{"model": "class-conditioned image diffusion model", "dataset": "capsule endoscopy frames (Kvasir-Capsule)", "train_examples": 42238, "image_size": 64, "horizontal_flip": true, "conditioning": "class", "arch": "unet", "objective": "v", "cond_dim": 256, "targets": ["finding"], "num_classes": 11, "cond_dropout": 0.2, "norm": "groupnorm", "hidden_act": "elu", "weight_standardization": false, "pixel_unshuffle": 2, "widths": [96, 96, 192], "blocks_per_level": 3, "scale_shift_norm": false, "attention": true, "upsampling": "transposed_conv", "init": "kaiming_normal", "residual_init": "scaled_by_depth", "optimizer": "soap", "beta2": 0.99, "learning_rate": 0.0014, "beta1": 0.95, "shampoo_beta": 0.99, "eps": 1e-08, "precondition_frequency": 10, "max_precond_dim": 1536, "merge_dims": false, "one_sided": false, "adamw_lr_other_params": 0.0027, "max_grad_norm": 3.0, "ema_decay": 0.995, "magnitude_pruning": 0.3, "max_steps": 13200, "batch_size": 128, "epochs": 40.0, "lr_schedule": "step", "warmup_steps": 260, "weight_decay": 0.5, "adamw_weight_decay_other_params": 0.01}
Rows from block 5 of a small class-conditioned image diffusion model, named by matrix and row number. Rows with one number belong to one channel. Each number is 200 + 20 x the weight over its row's rms, rounded and kept within 0 to 999. All counts start at 0.
After each channel's rows are labels from the 100 images, of 14976 (inputs lightly noised), where the channel reaches its highest value: "top examples" is what is common among them. Only what is clearly more common there than usual is listed. The data: capsule endoscopy frames (Kvasir-Capsule).
# convs0: first 3x3 conv (model.enc.1.2.convs.0.weight, 96x96x3x3, each kernel summed), inputs 48-95
# convs1: second 3x3 conv (model.enc.1.2.convs.1.weight, 96x96x3x3, transposed, each kernel summed), outputs 48-95

convs0.36,221,239,191,194,212,228,240,203,219,209,212,197,218,189,184,189,206,161,210,173,180,219,183,173,180,205,212,190,163,209,191,190,185,208,177,212,190,210,216,170,240,224,188,228,233,226,183,209
convs1.36,204,180,184,218,230,218,195,189,195,205,196,207,193,171,222,215,158,194,194,225,219,208,227,157,228,180,208,195,250,181,222,227,221,234,222,207,201,179,198,220,179,209,220,189,220,205,209,179
top examples: finding: pylorus

convs0.48,177,210,192,189,210,187,218,225,195,216,232,195,172,193,198,219,213,192,222,198,241,207,155,190,171,184,252,192,186,196,221,197,192,226,183,192,173,183,182,201,227,226,181,200,213,175,226,208
convs1.48,179,170,198,219,230,205,202,175,209,179,185,174,170,227,194,220,203,242,197,203,191,217,214,202,225,227,179,204,194,179,192,218,208,199,208,199,198,223,203,210,185,187,208,219,209,166,209,189
top examples: finding: reduced mucosal view; finding: ileocecal valve

convs0.2,210,218,207,195,191,212,175,187,201,199,199,174,198,223,175,177,174,175,182,231,185,226,207,227,225,222,206,201,206,213,198,184,210,202,209,196,188,190,202,214,196,219,197,201,196,176,212,207
convs1.2,177,180,196,209,190,213,204,211,206,220,177,183,196,188,202,159,228,194,189,169,201,216,225,214,201,209,211,243,180,196,173,207,177,200,192,225,231,252,190,180,206,205,228,218,217,233,234,234
top examples: finding: pylorus

convs0.83,190,214,183,221,167,255,166,246,184,196,213,192,220,248,176,234,206,225,194,192,190,213,212,170,180,180,170,190,207,242,206,164,176,178,190,199,184,175,207,210,206,173,188,215,205,189,216,199
convs1.83,224,191,217,217,218,210,203,221,197,184,172,208,183,200,201,177,200,225,174,204,198,175,223,146,224,203,197,221,189,183,202,237,174,157,216,212,183,173,182,185,179,192,210,176,206,188,190,185
top examples: finding: foreign body

convs0.60,183,201,229,182,239,202,234,215,227,245,210,188,203,202,196,203,212,170,191,215,222,200,208,193,207,198,198,182,219,241,173,191,203,204,208,175,205,190,252,233,190,212,169,236,185,166,216,204
convs1.60,186,219,193,222,204,187,213,180,160,196,185,195,190,229,180,182,199,186,191,188,178,218,199,167,216,201,241,199,198,199,192,229,186,203,191,212,204,177,160,192,198,164,204,164,217,230,174,176
top examples: finding: pylorus

convs0.20,184,197,178,226,200,182,172,184,183,199,204,190,181,138,191,153,187,209,207,178,190,197,193,203,164,203,216,203,203,202,195,209,206,194,198,187,165,192,199,184,237,225,215,206,155,171,159,199
convs1.20,221,183,194,183,198,225,208,186,174,182,209,171,169,198,218,192,210,180,188,179,190,204,218,241,198,215,179,198,188,213,226,216,195,189,235,193,200,210,182,213,184,204,205,176,246,229,214,213
top examples: finding: pylorus

convs0.77,230,228,213,227,204,192,195,168,176,195,174,191,185,222,177,173,180,210,211,184,185,191,189,188,198,164,186,191,191,194,213,232,176,201,211,191,159,199,165,215,213,211,223,187,217,195,221,220
convs1.77,199,208,168,175,190,204,163,186,194,165,160,184,232,181,219,192,170,167,211,230,192,182,217,238,219,236,184,218,211,193,203,190,199,223,211,202,201,188,192,199,207,227,212,205,205,170,234,176
top examples: finding: pylorus

convs0.12,185,201,221,173,192,196,187,214,222,235,186,216,196,218,204,225,180,199,206,188,219,228,200,211,195,224,227,202,202,208,187,192,226,196,183,199,202,206,198,169,171,163,173,222,207,220,203,172
convs1.12,222,213,191,201,200,208,231,190,214,198,240,167,192,168,223,195,221,206,194,193,216,184,228,208,187,198,204,203,177,217,206,195,187,209,170,193,216,226,191,197,169,181,182,208,192,202,175,220
top examples: finding: pylorus

convs0.90,189,202,161,223,245,170,217,180,206,228,192,243,184,160,210,195,196,212,198,213,194,186,203,184,194,193,197,191,215,187,188,180,221,201,188,204,186,211,228,171,238,191,213,207,233,178,222,200
convs1.90,184,193,224,191,201,212,177,202,223,210,217,210,219,199,205,196,190,176,206,196,202,225,202,243,223,216,182,208,193,231,187,210,180,207,181,200,235,229,187,192,220,216,189,178,225,186,193,235
top examples: finding: pylorus

convs0.61,188,189,214,217,218,163,200,183,184,210,186,217,213,174,192,199,221,144,225,218,235,211,218,195,202,208,188,193,184,215,235,196,188,207,209,211,202,255,209,175,214,212,227,238,197,179,204,197
convs1.61,193,191,226,218,199,214,223,210,171,202,208,178,200,189,212,206,194,182,191,184,224,208,192,229,216,233,223,222,221,213,174,190,215,193,194,206,175,146,177,213,169,199,185,184,199,197,222,247
top examples: finding: pylorus

convs0.41,166,186,216,195,169,187,186,233,211,205,185,179,185,197,193,146,187,254,179,221,201,205,207,216,202,185,204,222,174,205,234,199,197,188,222,219,198,198,212,185,186,198,212,208,198,180,244,195
convs1.41,172,200,198,187,204,222,210,195,178,172,180,205,237,177,192,210,210,191,187,184,206,211,172,204,195,230,177,141,228,214,217,192,196,182,187,211,187,162,181,219,210,178,175,189,186,183,175,183
top examples: finding: ulcer

convs0.54,193,210,187,208,200,204,214,195,211,225,259,197,205,210,207,212,210,210,175,202,189,205,189,168,171,210,163,190,192,206,183,205,221,190,215,219,191,243,190,208,198,172,209,215,213,201,220,206
convs1.54,184,182,171,225,193,184,210,210,206,213,201,200,204,204,198,216,192,195,191,158,183,195,169,211,217,184,203,246,218,205,196,194,206,241,149,226,197,194,202,180,176,211,171,200,211,208,202,160
top examples: finding: pylorus

convs0.91,177,217,208,198,233,194,192,184,167,236,185,189,177,184,219,200,184,199,220,206,199,207,231,219,214,183,197,214,230,243,171,195,176,193,206,194,251,222,210,169,191,181,237,207,196,173,251,197
convs1.91,166,206,228,214,185,227,208,178,206,202,185,236,191,205,171,206,207,167,194,154,206,187,226,204,268,200,207,181,179,191,168,194,214,203,179,212,209,181,198,193,219,213,197,166,198,210,185,184
top examples: finding: pylorus; finding: foreign body

convs0.53,214,200,240,169,205,223,208,206,201,143,208,194,189,203,201,209,206,199,202,196,199,213,205,217,184,213,226,186,222,228,182,195,214,153,239,188,185,186,178,210,198,183,193,202,207,225,201,169
convs1.53,189,185,178,216,204,174,215,179,221,266,198,194,248,227,198,213,213,220,182,209,228,166,219,198,195,196,168,195,172,197,225,197,195,223,187,198,234,206,198,193,186,216,220,188,202,141,194,226
top examples: finding: ulcer

convs0.75,203,191,211,184,214,223,220,176,212,263,153,201,184,210,210,237,214,199,212,207,213,197,244,189,179,188,212,182,224,221,231,216,207,216,196,215,156,235,201,191,209,213,223,208,204,209,209,211
convs1.75,216,157,174,184,198,191,224,190,211,180,225,206,181,212,189,189,184,210,187,174,221,151,192,198,207,273,196,220,173,202,178,197,184,187,188,181,212,215,185,207,181,214,187,234,203,223,173,186
top examples: finding: pylorus

convs0.74,227,194,180,192,184,205,222,199,195,224,223,179,192,179,191,161,188,202,228,181,187,207,171,200,198,149,187,204,187,202,184,187,202,197,209,179,201,215,194,163,245,251,221,191,200,165,214,225
convs1.74,179,187,195,152,211,240,152,204,172,179,190,213,216,189,209,188,174,177,219,173,170,184,226,184,198,224,209,160,228,201,195,206,223,187,224,216,171,205,193,230,166,184,208,193,235,207,181,191
top examples: finding: pylorus

convs0.82,209,226,186,214,240,244,219,223,192,173,204,161,196,181,188,186,180,200,203,209,215,184,183,190,191,176,198,208,198,188,171,201,211,188,188,208,209,184,179,166,224,227,217,215,206,233,186,188
convs1.82,191,192,183,216,209,187,167,197,172,217,198,209,221,214,219,207,191,201,185,233,217,168,201,219,193,180,205,197,189,182,219,191,195,207,202,202,242,164,222,213,211,170,186,188,199,161,227,193
top examples: finding: foreign body

convs0.47,171,198,192,244,191,230,183,214,150,194,192,156,194,181,218,171,211,243,240,169,214,198,189,196,234,191,227,219,203,204,205,186,203,200,186,188,184,189,198,212,199,223,203,188,210,197,198,206
convs1.47,228,170,212,188,183,165,223,208,222,201,171,241,208,185,185,204,226,180,189,212,214,200,207,158,174,203,146,189,193,231,212,191,203,199,213,204,186,183,179,189,155,175,193,184,193,189,184,235
top examples: finding: reduced mucosal view; finding: ileocecal valve

convs0.35,205,213,208,223,184,196,238,233,178,198,214,216,180,194,183,162,197,199,202,199,216,211,265,153,207,207,207,183,220,185,179,221,202,181,183,221,195,157,210,206,202,212,235,231,205,177,209,221
convs1.35,232,236,212,206,169,195,186,202,186,198,173,212,165,215,184,237,192,224,200,210,194,227,189,186,212,207,171,210,217,227,220,217,174,228,225,201,180,185,209,190,228,183,185,189,203,222,189,186
top examples: finding: blood fresh; finding: ileocecal valve

convs0.33,225,198,227,211,198,178,222,215,204,164,211,205,193,126,167,189,191,163,192,205,200,196,212,201,209,171,231,198,203,201,224,200,196,202,185,235,200,208,200,219,259,239,221,190,186,184,202,196
convs1.33,196,190,193,214,194,207,153,174,181,202,191,211,219,222,221,150,194,221,227,210,197,199,166,189,181,202,176,186,202,201,219,206,190,193,247,141,181,194,227,208,202,192,185,213,231,182,171,236
top examples: finding: ileocecal valve

convs0.1,207,235,234,171,232,204,191,178,183,173,238,207,237,203,201,209,193,194,166,204,205,223,144,195,171,198,221,213,202,239,221,205,181,194,182,194,220,224,214,165,215,199,208,198,203,216,222,172
convs1.1,211,214,170,217,223,206,188,178,205,214,179,179,167,204,210,187,225,187,207,197,222,176,237,189,194,202,194,227,205,192,175,223,197,188,208,191,216,218,186,207,169,180,244,208,233,223,182,251
top examples: finding: pylorus

convs0.39,193,222,199,209,230,192,172,206,236,211,224,185,190,204,207,230,203,180,203,174,199,166,208,200,204,202,205,178,216,213,221,238,209,228,182,203,194,221,226,171,204,220,208,229,215,210,204,198
convs1.39,200,215,206,162,192,189,227,173,187,179,176,215,200,176,224,189,198,191,183,196,194,213,197,233,217,199,203,182,182,133,205,199,184,203,210,188,187,221,193,229,196,207,145,197,178,145,202,174
top examples: finding: pylorus

convs0.24,194,195,204,180,194,216,176,215,222,200,170,208,197,194,194,217,193,205,220,200,243,207,233,226,195,203,220,197,209,215,208,207,188,206,195,165,177,190,210,220,206,162,188,237,220,173,199,226
convs1.24,193,196,197,182,198,224,236,204,191,177,227,226,188,182,192,202,215,216,194,190,176,223,210,182,201,220,236,227,193,199,200,219,202,193,214,207,229,203,222,230,180,215,221,166,214,217,203,179
top examples: finding: ileocecal valve

convs0.5,208,218,208,209,222,181,183,163,195,247,227,212,201,203,208,204,227,181,202,193,184,213,194,207,147,215,185,183,223,200,228,217,207,230,189,215,197,238,192,189,216,240,202,186,214,203,199,183
convs1.5,235,167,167,170,199,207,202,206,184,202,197,169,206,226,194,182,182,169,203,190,215,177,230,201,193,196,199,192,184,192,185,214,187,205,200,186,188,209,192,198,174,194,158,193,191,166,219,185
top examples: finding: pylorus

convs0.14,183,193,193,201,180,185,180,186,209,206,183,199,219,257,183,206,179,199,178,165,185,259,180,203,226,208,186,187,209,209,210,192,242,197,213,178,200,216,161,198,212,194,194,208,199,208,202,207
convs1.14,223,196,195,198,183,211,201,187,217,163,206,217,179,207,179,184,198,173,187,232,211,201,183,187,159,196,214,211,191,178,203,223,190,204,172,214,176,241,193,204,184,192,211,212,174,194,151,213
top examples: finding: pylorus; finding: foreign body

convs0.67,222,188,219,193,174,223,210,222,203,171,202,134,214,183,182,157,177,184,229,181,221,221,235,177,182,199,198,182,220,221,166,206,166,195,209,218,180,201,188,203,189,236,205,190,195,195,192,235
convs1.67,182,215,183,229,221,195,201,197,167,210,191,219,223,212,220,218,205,184,203,174,190,168,183,187,226,165,183,166,190,208,222,193,190,202,197,192,182,208,187,193,208,188,173,206,212,207,254,172
top examples: finding: ileocecal valve

convs0.25,157,213,235,202,208,194,200,182,198,171,225,232,219,219,208,200,208,166,217,200,166,218,202,197,211,194,205,215,207,211,197,192,226,207,182,233,175,221,200,190,198,201,207,204,224,216,172,156
convs1.25,227,189,188,188,213,198,194,233,244,214,162,185,157,231,228,186,191,202,224,211,192,201,197,200,198,209,202,170,207,171,205,213,204,211,180,183,170,214,202,223,189,172,216,230,228,170,196,226
top examples: finding: ileocecal valve

convs0.32,191,224,195,207,212,211,197,204,223,147,197,202,184,196,220,215,201,190,179,203,174,180,201,219,164,185,209,210,160,245,199,175,245,178,190,162,184,215,203,213,219,200,153,203,223,199,203,203
convs1.32,214,207,204,229,172,234,212,211,220,217,211,215,199,179,194,202,199,163,201,181,168,205,249,221,187,169,183,223,221,221,209,210,188,211,207,225,210,218,204,204,148,201,198,209,191,227,178,191
top examples: finding: ileocecal valve