A small class-conditioned image diffusion model, trained from scratch.
Model: arch unet, activation elu, widths [96, 96, 192].
Training: soap at rate 0.0014, 13200 steps, batches of 128.
Data: trained on capsule endoscopy frames (Kvasir-Capsule), 42238 training examples.
Rows from block 13, named by matrix and row number. Rows with one number belong to one attention dimension. Each number is 128 + 24 x the weight over its row's rms, rounded and kept within 0 to 255. All counts start at 0. After the name is the row's rms in percent of the matrix's.
# v: attention value (model.decb.0.3.attn.v.weight, 96x96), inputs 0-31
# proj: attention output (model.decb.0.3.attn.proj.weight, 96x96, transposed), outputs 0-31
v.12 082 [147 131 128 128 109 142 103  94 128 151 109 106 129  82 128 125 116 128 127 128 127 134 101 144 128 128 130 108 128 128 151 111]
proj.12 094 [159 137 111  84 117 128 142 128 128 128 125 128 105 150 138 128 128 138 128 126 132 179 105 111 128 128 128 128 116 128 128  96]
v.13 097 [119 158 105  82 128 140 128 112 125 174  97 128 134 118 157 129 199 128 129 132 128 156 120 119 160 177 128 158 128 125 106 128]
proj.13 086 [132  71 141 128 118 108 139 128  98 171 149 128 152 157 115 128  70 126 119 128 128 107 128 145  75  88 128 116 128  76 151 127]
v.14 105 [125 149 128 128 106 111 128 112  91 154 112 159 142 128 182 131 117 128 127 184 163 153 109 106 173 128 158 100 128 128  50 128]
proj.14 107 [145 128 128 123 169  97 128 116 225  79  94  89 119 112 116 121 128 128 103  89  85 128 136 142 128  91  84 128 130 125 191 146]
v.15 099 [175 151 121  89 157 126  84 101 109 128 118 108 128 106 150 165 163 139 128 152 162 100  60  80 128 121 157 128 169 123 128 121]
proj.15 102 [128 162 128 128 132 108 154  65 128 128 136  76 128 128 122  91 121 128 161  97  79 148 151 128 137 128  93 116  66 184 146 163]
v.16 111 [139 112 109 118 193 124 107 153 123 143  98 112 128  99 161 128 128  96 149 131 112 162 137 125 128 157 141 128 128  84 115 128]
proj.16 114 [111 128 150 155 110 121 133 112  88 106 129 128 123 128 128 128 125 122 148  95 152  94 146 152 141 128 119 105 128 170 128 107]
v.17 075 [108 117 142 120 121 128 194 138 155 128 128 135 123 128 194 152 170 128 137 182 128 128  97 128 128 118 173 182 149 112 164 128]
proj.17 071 [165 128 105 116 164 168  77 140 105 165 128 128 128 166 109 128  54  90 128 139 153 128 132 128 149 188 109 121 146 155 116 128]
v.18 110 [128 128 128 128 128 125 128 153 130 147  83 122 144 102 128 155 128 146 122 127 143 110 126 128 108 157 128 155 133 105 108 118]
proj.18 090 [128 116 148  78 152 128 148 151 122 126 128 133 122 128 128 128 172  71 119 128  86 112 137  70 128 128 138 128 150 128 131 128]
v.19 128 [128 211  88 128 128 135 105 106 116 142 150 174  83 138 154 135 104 116 133 161 102 104 128 128 128 141 131 128 104 142 128 124]
proj.19 118 [128  52 157 128 105  98 108 163 170 109  74 128 151 104 115 101 148 164 128  99 130 165 132 116 128 102 115 128 118 102 115 128]
v.20 078 [124 108 128  93 129 137 128 165  95 163 128 128  91 128  83 166 128 128 121 129 128 119 181 128 110 118 117 128 126 128 118 128]
proj.20 087 [149 145 150 119 100 128 157 119 111 102 124 160 186 137 128 104 160 114 142 128 128 128 102 128 129 128 177 155 172 119 128  73]
v.21 092 [ 90  86 149 111 123 129 128 128 140  84 128 141 129 153  93 128 128 109 114 128 130 116 143 132  85 115 123 144 128 154 173 151]
proj.21 118 [156 128 102 104 146  92 133 157 112 128 156 128 134 113 132 128 126 145 128 134 138 134 146 142 146 191 136 138 128 115  92 101]
v.22 086 [129 106 152 128 136  59  79 127 113 161 117 128 128 128 128 128 113 123 179 128 100 128 115 142 128 128 124  95 128 128 159 133]
proj.22 106 [123 135 128 165 128 133 161 163 112  83 137 128 131 118 103 125 135 129  92 108 200 126 128 102 128 182 141 138 107 155  87  87]
v.23 115 [128  95 101 164 147 134 112 128 128 129 121 134 128 128  93 133 128  99 181 128 123 146 157 214  75 128 142 153  94 145 137 101]
proj.23 088 [122 126 128 145 115 177 128 167 128 128 144 173 128  64 159 124 128 150 128  86 128 137 117  96 191 157 152 143 128 118 166 129]
v.24 106 [128 103  93 133 129  95 128 157 107 118 128  95 128 128 128  89 111 128 165 128  86 117 128 128 128  98  85 159  94 128 158  74]
proj.24 115 [157 128 153 128 128 175 115 128 112 120  82 200 134 113 135 146 159 128 128  87 175 151 136 128 135 132 160 148 131 145 128 140]
v.25 080 [128 128 139 170 128  84 166 154 172 100 110 128 154 168 128 154 122 196 128 139 161 128 137 133 128 149 100 128 163 128 124  69]
proj.25 092 [158 132 104 129 194 109 117 128 108 165 128 128 128 103 133 128 128  92 128 100  94 115 157 145 143  91 196 126 128 110 157 128]
v.26 096 [113 120  92 128 137 134 128 157 112 198 128  79 132  91 214 128 104 128 134 124 167 128  79 108 117 117 150 207 117 118 110 101]
proj.26 084 [150 139 141 146 113 128 142 122 128 110 141 134 152 128 102 116 144 121 110 149 128 128 128 154 127 171 102 104 128 176 180 128]
v.27 069 [128 128 155 124 128 128 144 102 128 158 153 128 128 128 131 116 168 129 124 143 138 205 103  78 169 142 149 104 152 128 168 163]
proj.27 080 [137 125 128 128 128 134 102  97 156 106 125 148 128 109 128 120 128 163 128 128 128  50 128 167 117 128 154 169 103 105 109 125]
v.28 089 [152 105 128  60 138 134 126 128 167 109 174 132 155 121 128 107 164 128 114 128 128 109 140 123 162 175 161 128 128 161 144 165]
proj.28 081 [122 167 111 159 128 142 128 134 125 128 128 170 128 167 128 128 107 128 156 104 128 105  98 128  84 137 126 107 128  86 128 128]
v.29 114 [ 99 165 128 128 118 128 128 142 162 109 183 163 125 128 128 128 143 124  87 129 125 162 108 107 112 125 141 128 114  68 111 147]
proj.29 102 [125  93 100 134 128 111  85 109 128 152  62  75 128 108 139 151 128 128 139 128 146 101 165 160 173 128 107 117 119 127 177 134]
v.30 098 [121 174 128 175 128 104 128 108  74 130 128 128 121 174 128 128 153 128 179 147  87 128  80 102 128 108 120 128  80 156 116 117]
proj.30 101 [128  82 124 143 128 128  96 128 175 128 105 137 118  69 128 135  90 161 124 146 141 128 128 122 141 122 143 121 161 102 143 142]
v.31 117 [131 144 128 155 128 126  87 128 119 200 128 128 128 153 138  87 143 128  99 136 128 181 123 128 164 128 128 138  76 128 108 153]
proj.31 095 [123 139  95  95 100 100 128 146 128  48 128 128 125 112 126 118 128 126 128 128 128 128 128 112 146 160 128 128 128 131 123  59]
v.32 132 [134 132 129  94 140 160 139 128 122 155 130  98 140 120 156 128  97 114  58 128 149 128  89 128 145 128 170 164 128 136  96 112]
proj.32 124 [110 128 137 155 123 127 133 128  95 126 106 142  94 128 128 139 140 141 191 128 118 128 175 106 126  86 128  96 133 128 159 167]
v.33 127 [101 174 122 120  91 136  88 115  94 151 146 128  85 101 145  78 128 100 112 140 110 128 103 128 180 161  95 128 121 128 128  94]
proj.33 119 [157  93 128  95 163 157 167 173 178 102 129 128 156 163 128 155 138  95 126 128 128 132 150 128 114  91 128 128 128 128 128 149]
v.34 125 [157 128 108  91 191 126 125  82 160 128 117 103 128 173 128 149 141 138 130 105 153 139 128 125 106  94 128 145 128  77 128 137]
proj.34 118 [112 128 171 146  69 158 128 155 128 110 128 121 164  62 128 152  95 159 123 164 128 128 119 108 149 177 128 128 128 186 128 139]
v.35 123 [114 139  98 139 113 128 132 124 122 128 142 108 128 109 136  93 155 158  99 123 139 128 147 128 109 128 128 128 128 107 128 132]
proj.35 135 [159  85 143 141 127 121 124  90 134  93 126 155 138 150 112 168 110 131 186 128 128 128 128 128 123 128 130 103 123 149 128  96]
v.36 131 [151 110 137 131 128 128 128 177 134 166 116 102 128 127 122 171  94 117 128  79 128 128 128 127 165 140 128 101 105 141 145  78]
proj.36 120 [128 128 125 125 128 109 172 105 128  72 128 128 128 128 115 128 163 128 128 144 128 141 117 173 100 143 140 128 145 128 128 176]
v.37 114 [128 165  98 161  67 154 111 128 128 170 153 128 128 106 161 155 112 128 154 122  82 141  97 122 119 113 128 126 137 128 136 107]
proj.37 124 [124 113 152 120 158 108 124 151 128 100 109 128 137 161 128 112 147 113 101 101 184 133 179 154 128 128 105 128 128 128 128 153]
v.38 125 [141 128 188 169 130 154 144 136 128 106 181  99 128 120  96 128 178 116 147  76 126 128 128 143 103 170 122 141 128 124 128  90]
proj.38 111 [147 128  66 115 107  68 106 116 167 150  75 159 127 129 140 146  76 147 161 128 128 153 128 147 166 110 133 116 143 142 137 159]
v.39 141 [133 103 128  97 163 159 102 116 108 158 148 173 128 178 153  94 128 128 108 128 101 128 128 128 139 149  99 128 122  92 128 112]
proj.39 139 [128 149 128 157 128 140 154 131 128  75 106  82 144  79 119 159  97 128 114 156 128 128 161 159 103  93 134 128 112 177 128 145]
v.40 115 [170 162 128 136 128 189 144 128 128 128 128 128 108 114  96 128 132 117 184 127 135 128  91 157 104  90 136 151 187 225 104 128]
proj.40 127 [101  94 128 120 128  88 126 141 135 125 128 133 150 128 126 125 128 117  60 128 135 129 160  87 146 128 125 128 108  14 158 128]
v.41 118 [153 128 146 136 156 135 151 156 128 128 128  87 205 162 138 128 128 123 201 128 146 115  95 118 176 128 128 108 132 128 114 130]
proj.41 125 [119  97 128 111 128 128 110 128 128 128 123 160  92  75 114 123 141 128  69 103 128 110 169 128  88 142 118 128 128 143 124 114]
v.42 116 [ 87 100 128 108 140 128 128 145 128 128 148 152 128 128 106 128 128 159 138 120 128 121 128 155 128 128 123 152 114 130 143 128]
proj.42 122 [150 167  89 134 117 114 147 127 138 155  97 112 129 128 120 128 117 107 146 128 105 141 128 128 128 108 120 113 149 142 128 117]
v.43 138 [128  48  94 138 128  63 144 128 128  88  73 163 136 128  87 128 134 102 162 127 136 152  89 129 110 128 128 116 106 128 106 120]
proj.43 141 [128 206 164 102 128 136 104  87 128 132 167  97 127 128 142 128 102 173 130  99 132 121 137 108 154 128  91 124 173 155 157 104]
v.44 113 [128 128 128  51  77 113 136 117 161  91 128 128 145 165 116  77 151 128 128 126  74 113 146 143 119 128  87  90 204 128 119 152]
proj.44 124 [151 175  85 181 143 130 131 128  96 110 128 128 128 140 135 107 104  89 156 142 118 152 120  94 128 128 169 128  67 130 122 113]
v.45 132 [ 88 107  96 122 128  79 159 128 128 102 128 143 146 131  82 136 146 112 128 128 136 128 129 128  74 155 128 107 128  89 136 115]
proj.45 124 [128 128 140 147 137 110 120 141 128 126 137  93 128 137 128 142 142 125 128  57 142 128 111 128 123 105 116 126 141 185 111  94]
v.46 125 [108 128 159 128 128 147 128 108 128 133 152 128 178 192 128 132 159 100 123 140 143  80 101 155 110 133 124 104 151 143 174 160]
proj.46 119 [145 155 121 124  93 173 136 128 128 154 115 128 103  77 104  90 104 117 154  99 128 169 128  99 128 123 139 145 108 128 101 115]
v.47 127 [109 158  94 153 119 106  71 125 174 128 149 119 167 123 128  58 122 128  90 139 128 128 130 130 166 109 113 141  96 106 105 160]
proj.47 121 [170  80 181 128 128 124 172 128 119 128 128 128  60 148 128 149 136 107 128 128  75 117 143 144  99 177 141 128 174 137 131 103]
v.48 103 [119 100 111 128 128 128 133 130 128 145 131 170 125 105 128 128 145 128 203 128  83  85 128 128 126 117 116 166 105 105 157 117]
proj.48 113 [128 171 128 128 128 114 128 153 111 109 136  65 119 172 102 128 102  89  91 174 128 186 103 103 100 124 107 128 128 128  91 151]
v.49 124 [147 132  95 132 111 153 128 158 128 141 128 128 133 117 128 102 110 129 123 143 128 104 120 144 122 118 128 156 107 162 169 128]
proj.49 117 [116  90 103 136 138 108 121  75 128 112 144 128  98 156 122 160 128 128 128 128 120 143 137 125 152 146 157 124 157  89  96 128]
v.50 113 [128 152 127 135 114 125 130 128 128 110 124 125  98 128 128 104 128 121  71  96 130 145 145 178 119 134 159 108 148  91 103 102]
proj.50 107 [158 132 112 118 128 128 117 141 117 131 136 122 141 128 128 106 122 127 128 128 114 129 128 101 110 104 109 101  94 141 167 143]
v.51 116 [196 157  88 153 136  63 109 106 109 151  68  99 115  92 128 176 149 128 149 142 111 148 114 127 125 128 107 128 105 135  90 110]
proj.51 113 [ 93 128 122 116 117 164 131 125 163 110 171 117 153 147 126 128 102 131 166 128 165 128 128  97 128 160  97 118 128 125 103 128]
v.52 125 [128 128 101  72 154 102 146 158 108 173 128 128 113 128 172 125 127 144 153 185 159 128 134  95 147 134 123 128 105 128  85  93]
proj.52 104 [115 130 128 136  98 128 135 120 128  88 132 128 144 128 120 125 128 137 131 108  91 123 128 116  96 166 128 128 144 146 157 180]
v.53 112 [123 193 122 111  93 128  93 150 129 142 131 151 125 128 133  97 145 124  88 158 102 179 128 118 147 140 128 128 138 128 148 123]
proj.53 107 [137  84 128 128 141 106 173 140 125 109 140 113 154 128 132 128 120  95 162 128 140 103 115 142 134  83  93 128  91 128 128 168]
v.54 116 [128 111 128  98 124 130 128 128 117 110 161 154  95  80 109 121 128 148 138 168 153 100 136 111 128  77 152  97 140 192 109 168]
proj.54 124 [129 137 128 136 128 193 129 151 128  92 107 128 143 180 128 119 127 105 113 102 128 141 142 142  95 173 120 128  91  77 175  99]
v.55 132 [128 128  81 168  91 115 103  83 128 145 128 128 136 116 128 128 148 155 147 128 115 164  93 128 179 114 134  88 118  93 115 128]
proj.55 129 [128 142 135 115 166 128 190 123 128 124 127 145 128 147  93 140 127 104 128 128 154 121 158 128  87 122 109 162 141 161 128 128]
v.56 124 [110 144 122 113 116  95 128 135 128 162  93 146 114 134 137 128 128 126 159 146 132 187 110 124 128 141 108 131 113 128 123 128]
proj.56 115 [115 109 151 181 163 163 128 149 155 128 183 119 120 116 128 101 156 131  81 127 128 115 147 128 163 150 115 151 128  98 133 128]
v.57 113 [128  95 117  92 126 128  92 131 123 180 136 128  81 128 124 131 102 128  72 128 145 128 105 147 125 151 128 145  91  93 135 128]
proj.57 122 [122 154 125 175 146 145 175 130 145  97 103 128 128 128 146 144 139  99 158 161 186 133 128 133 128 118 102 128 128 140 110 136]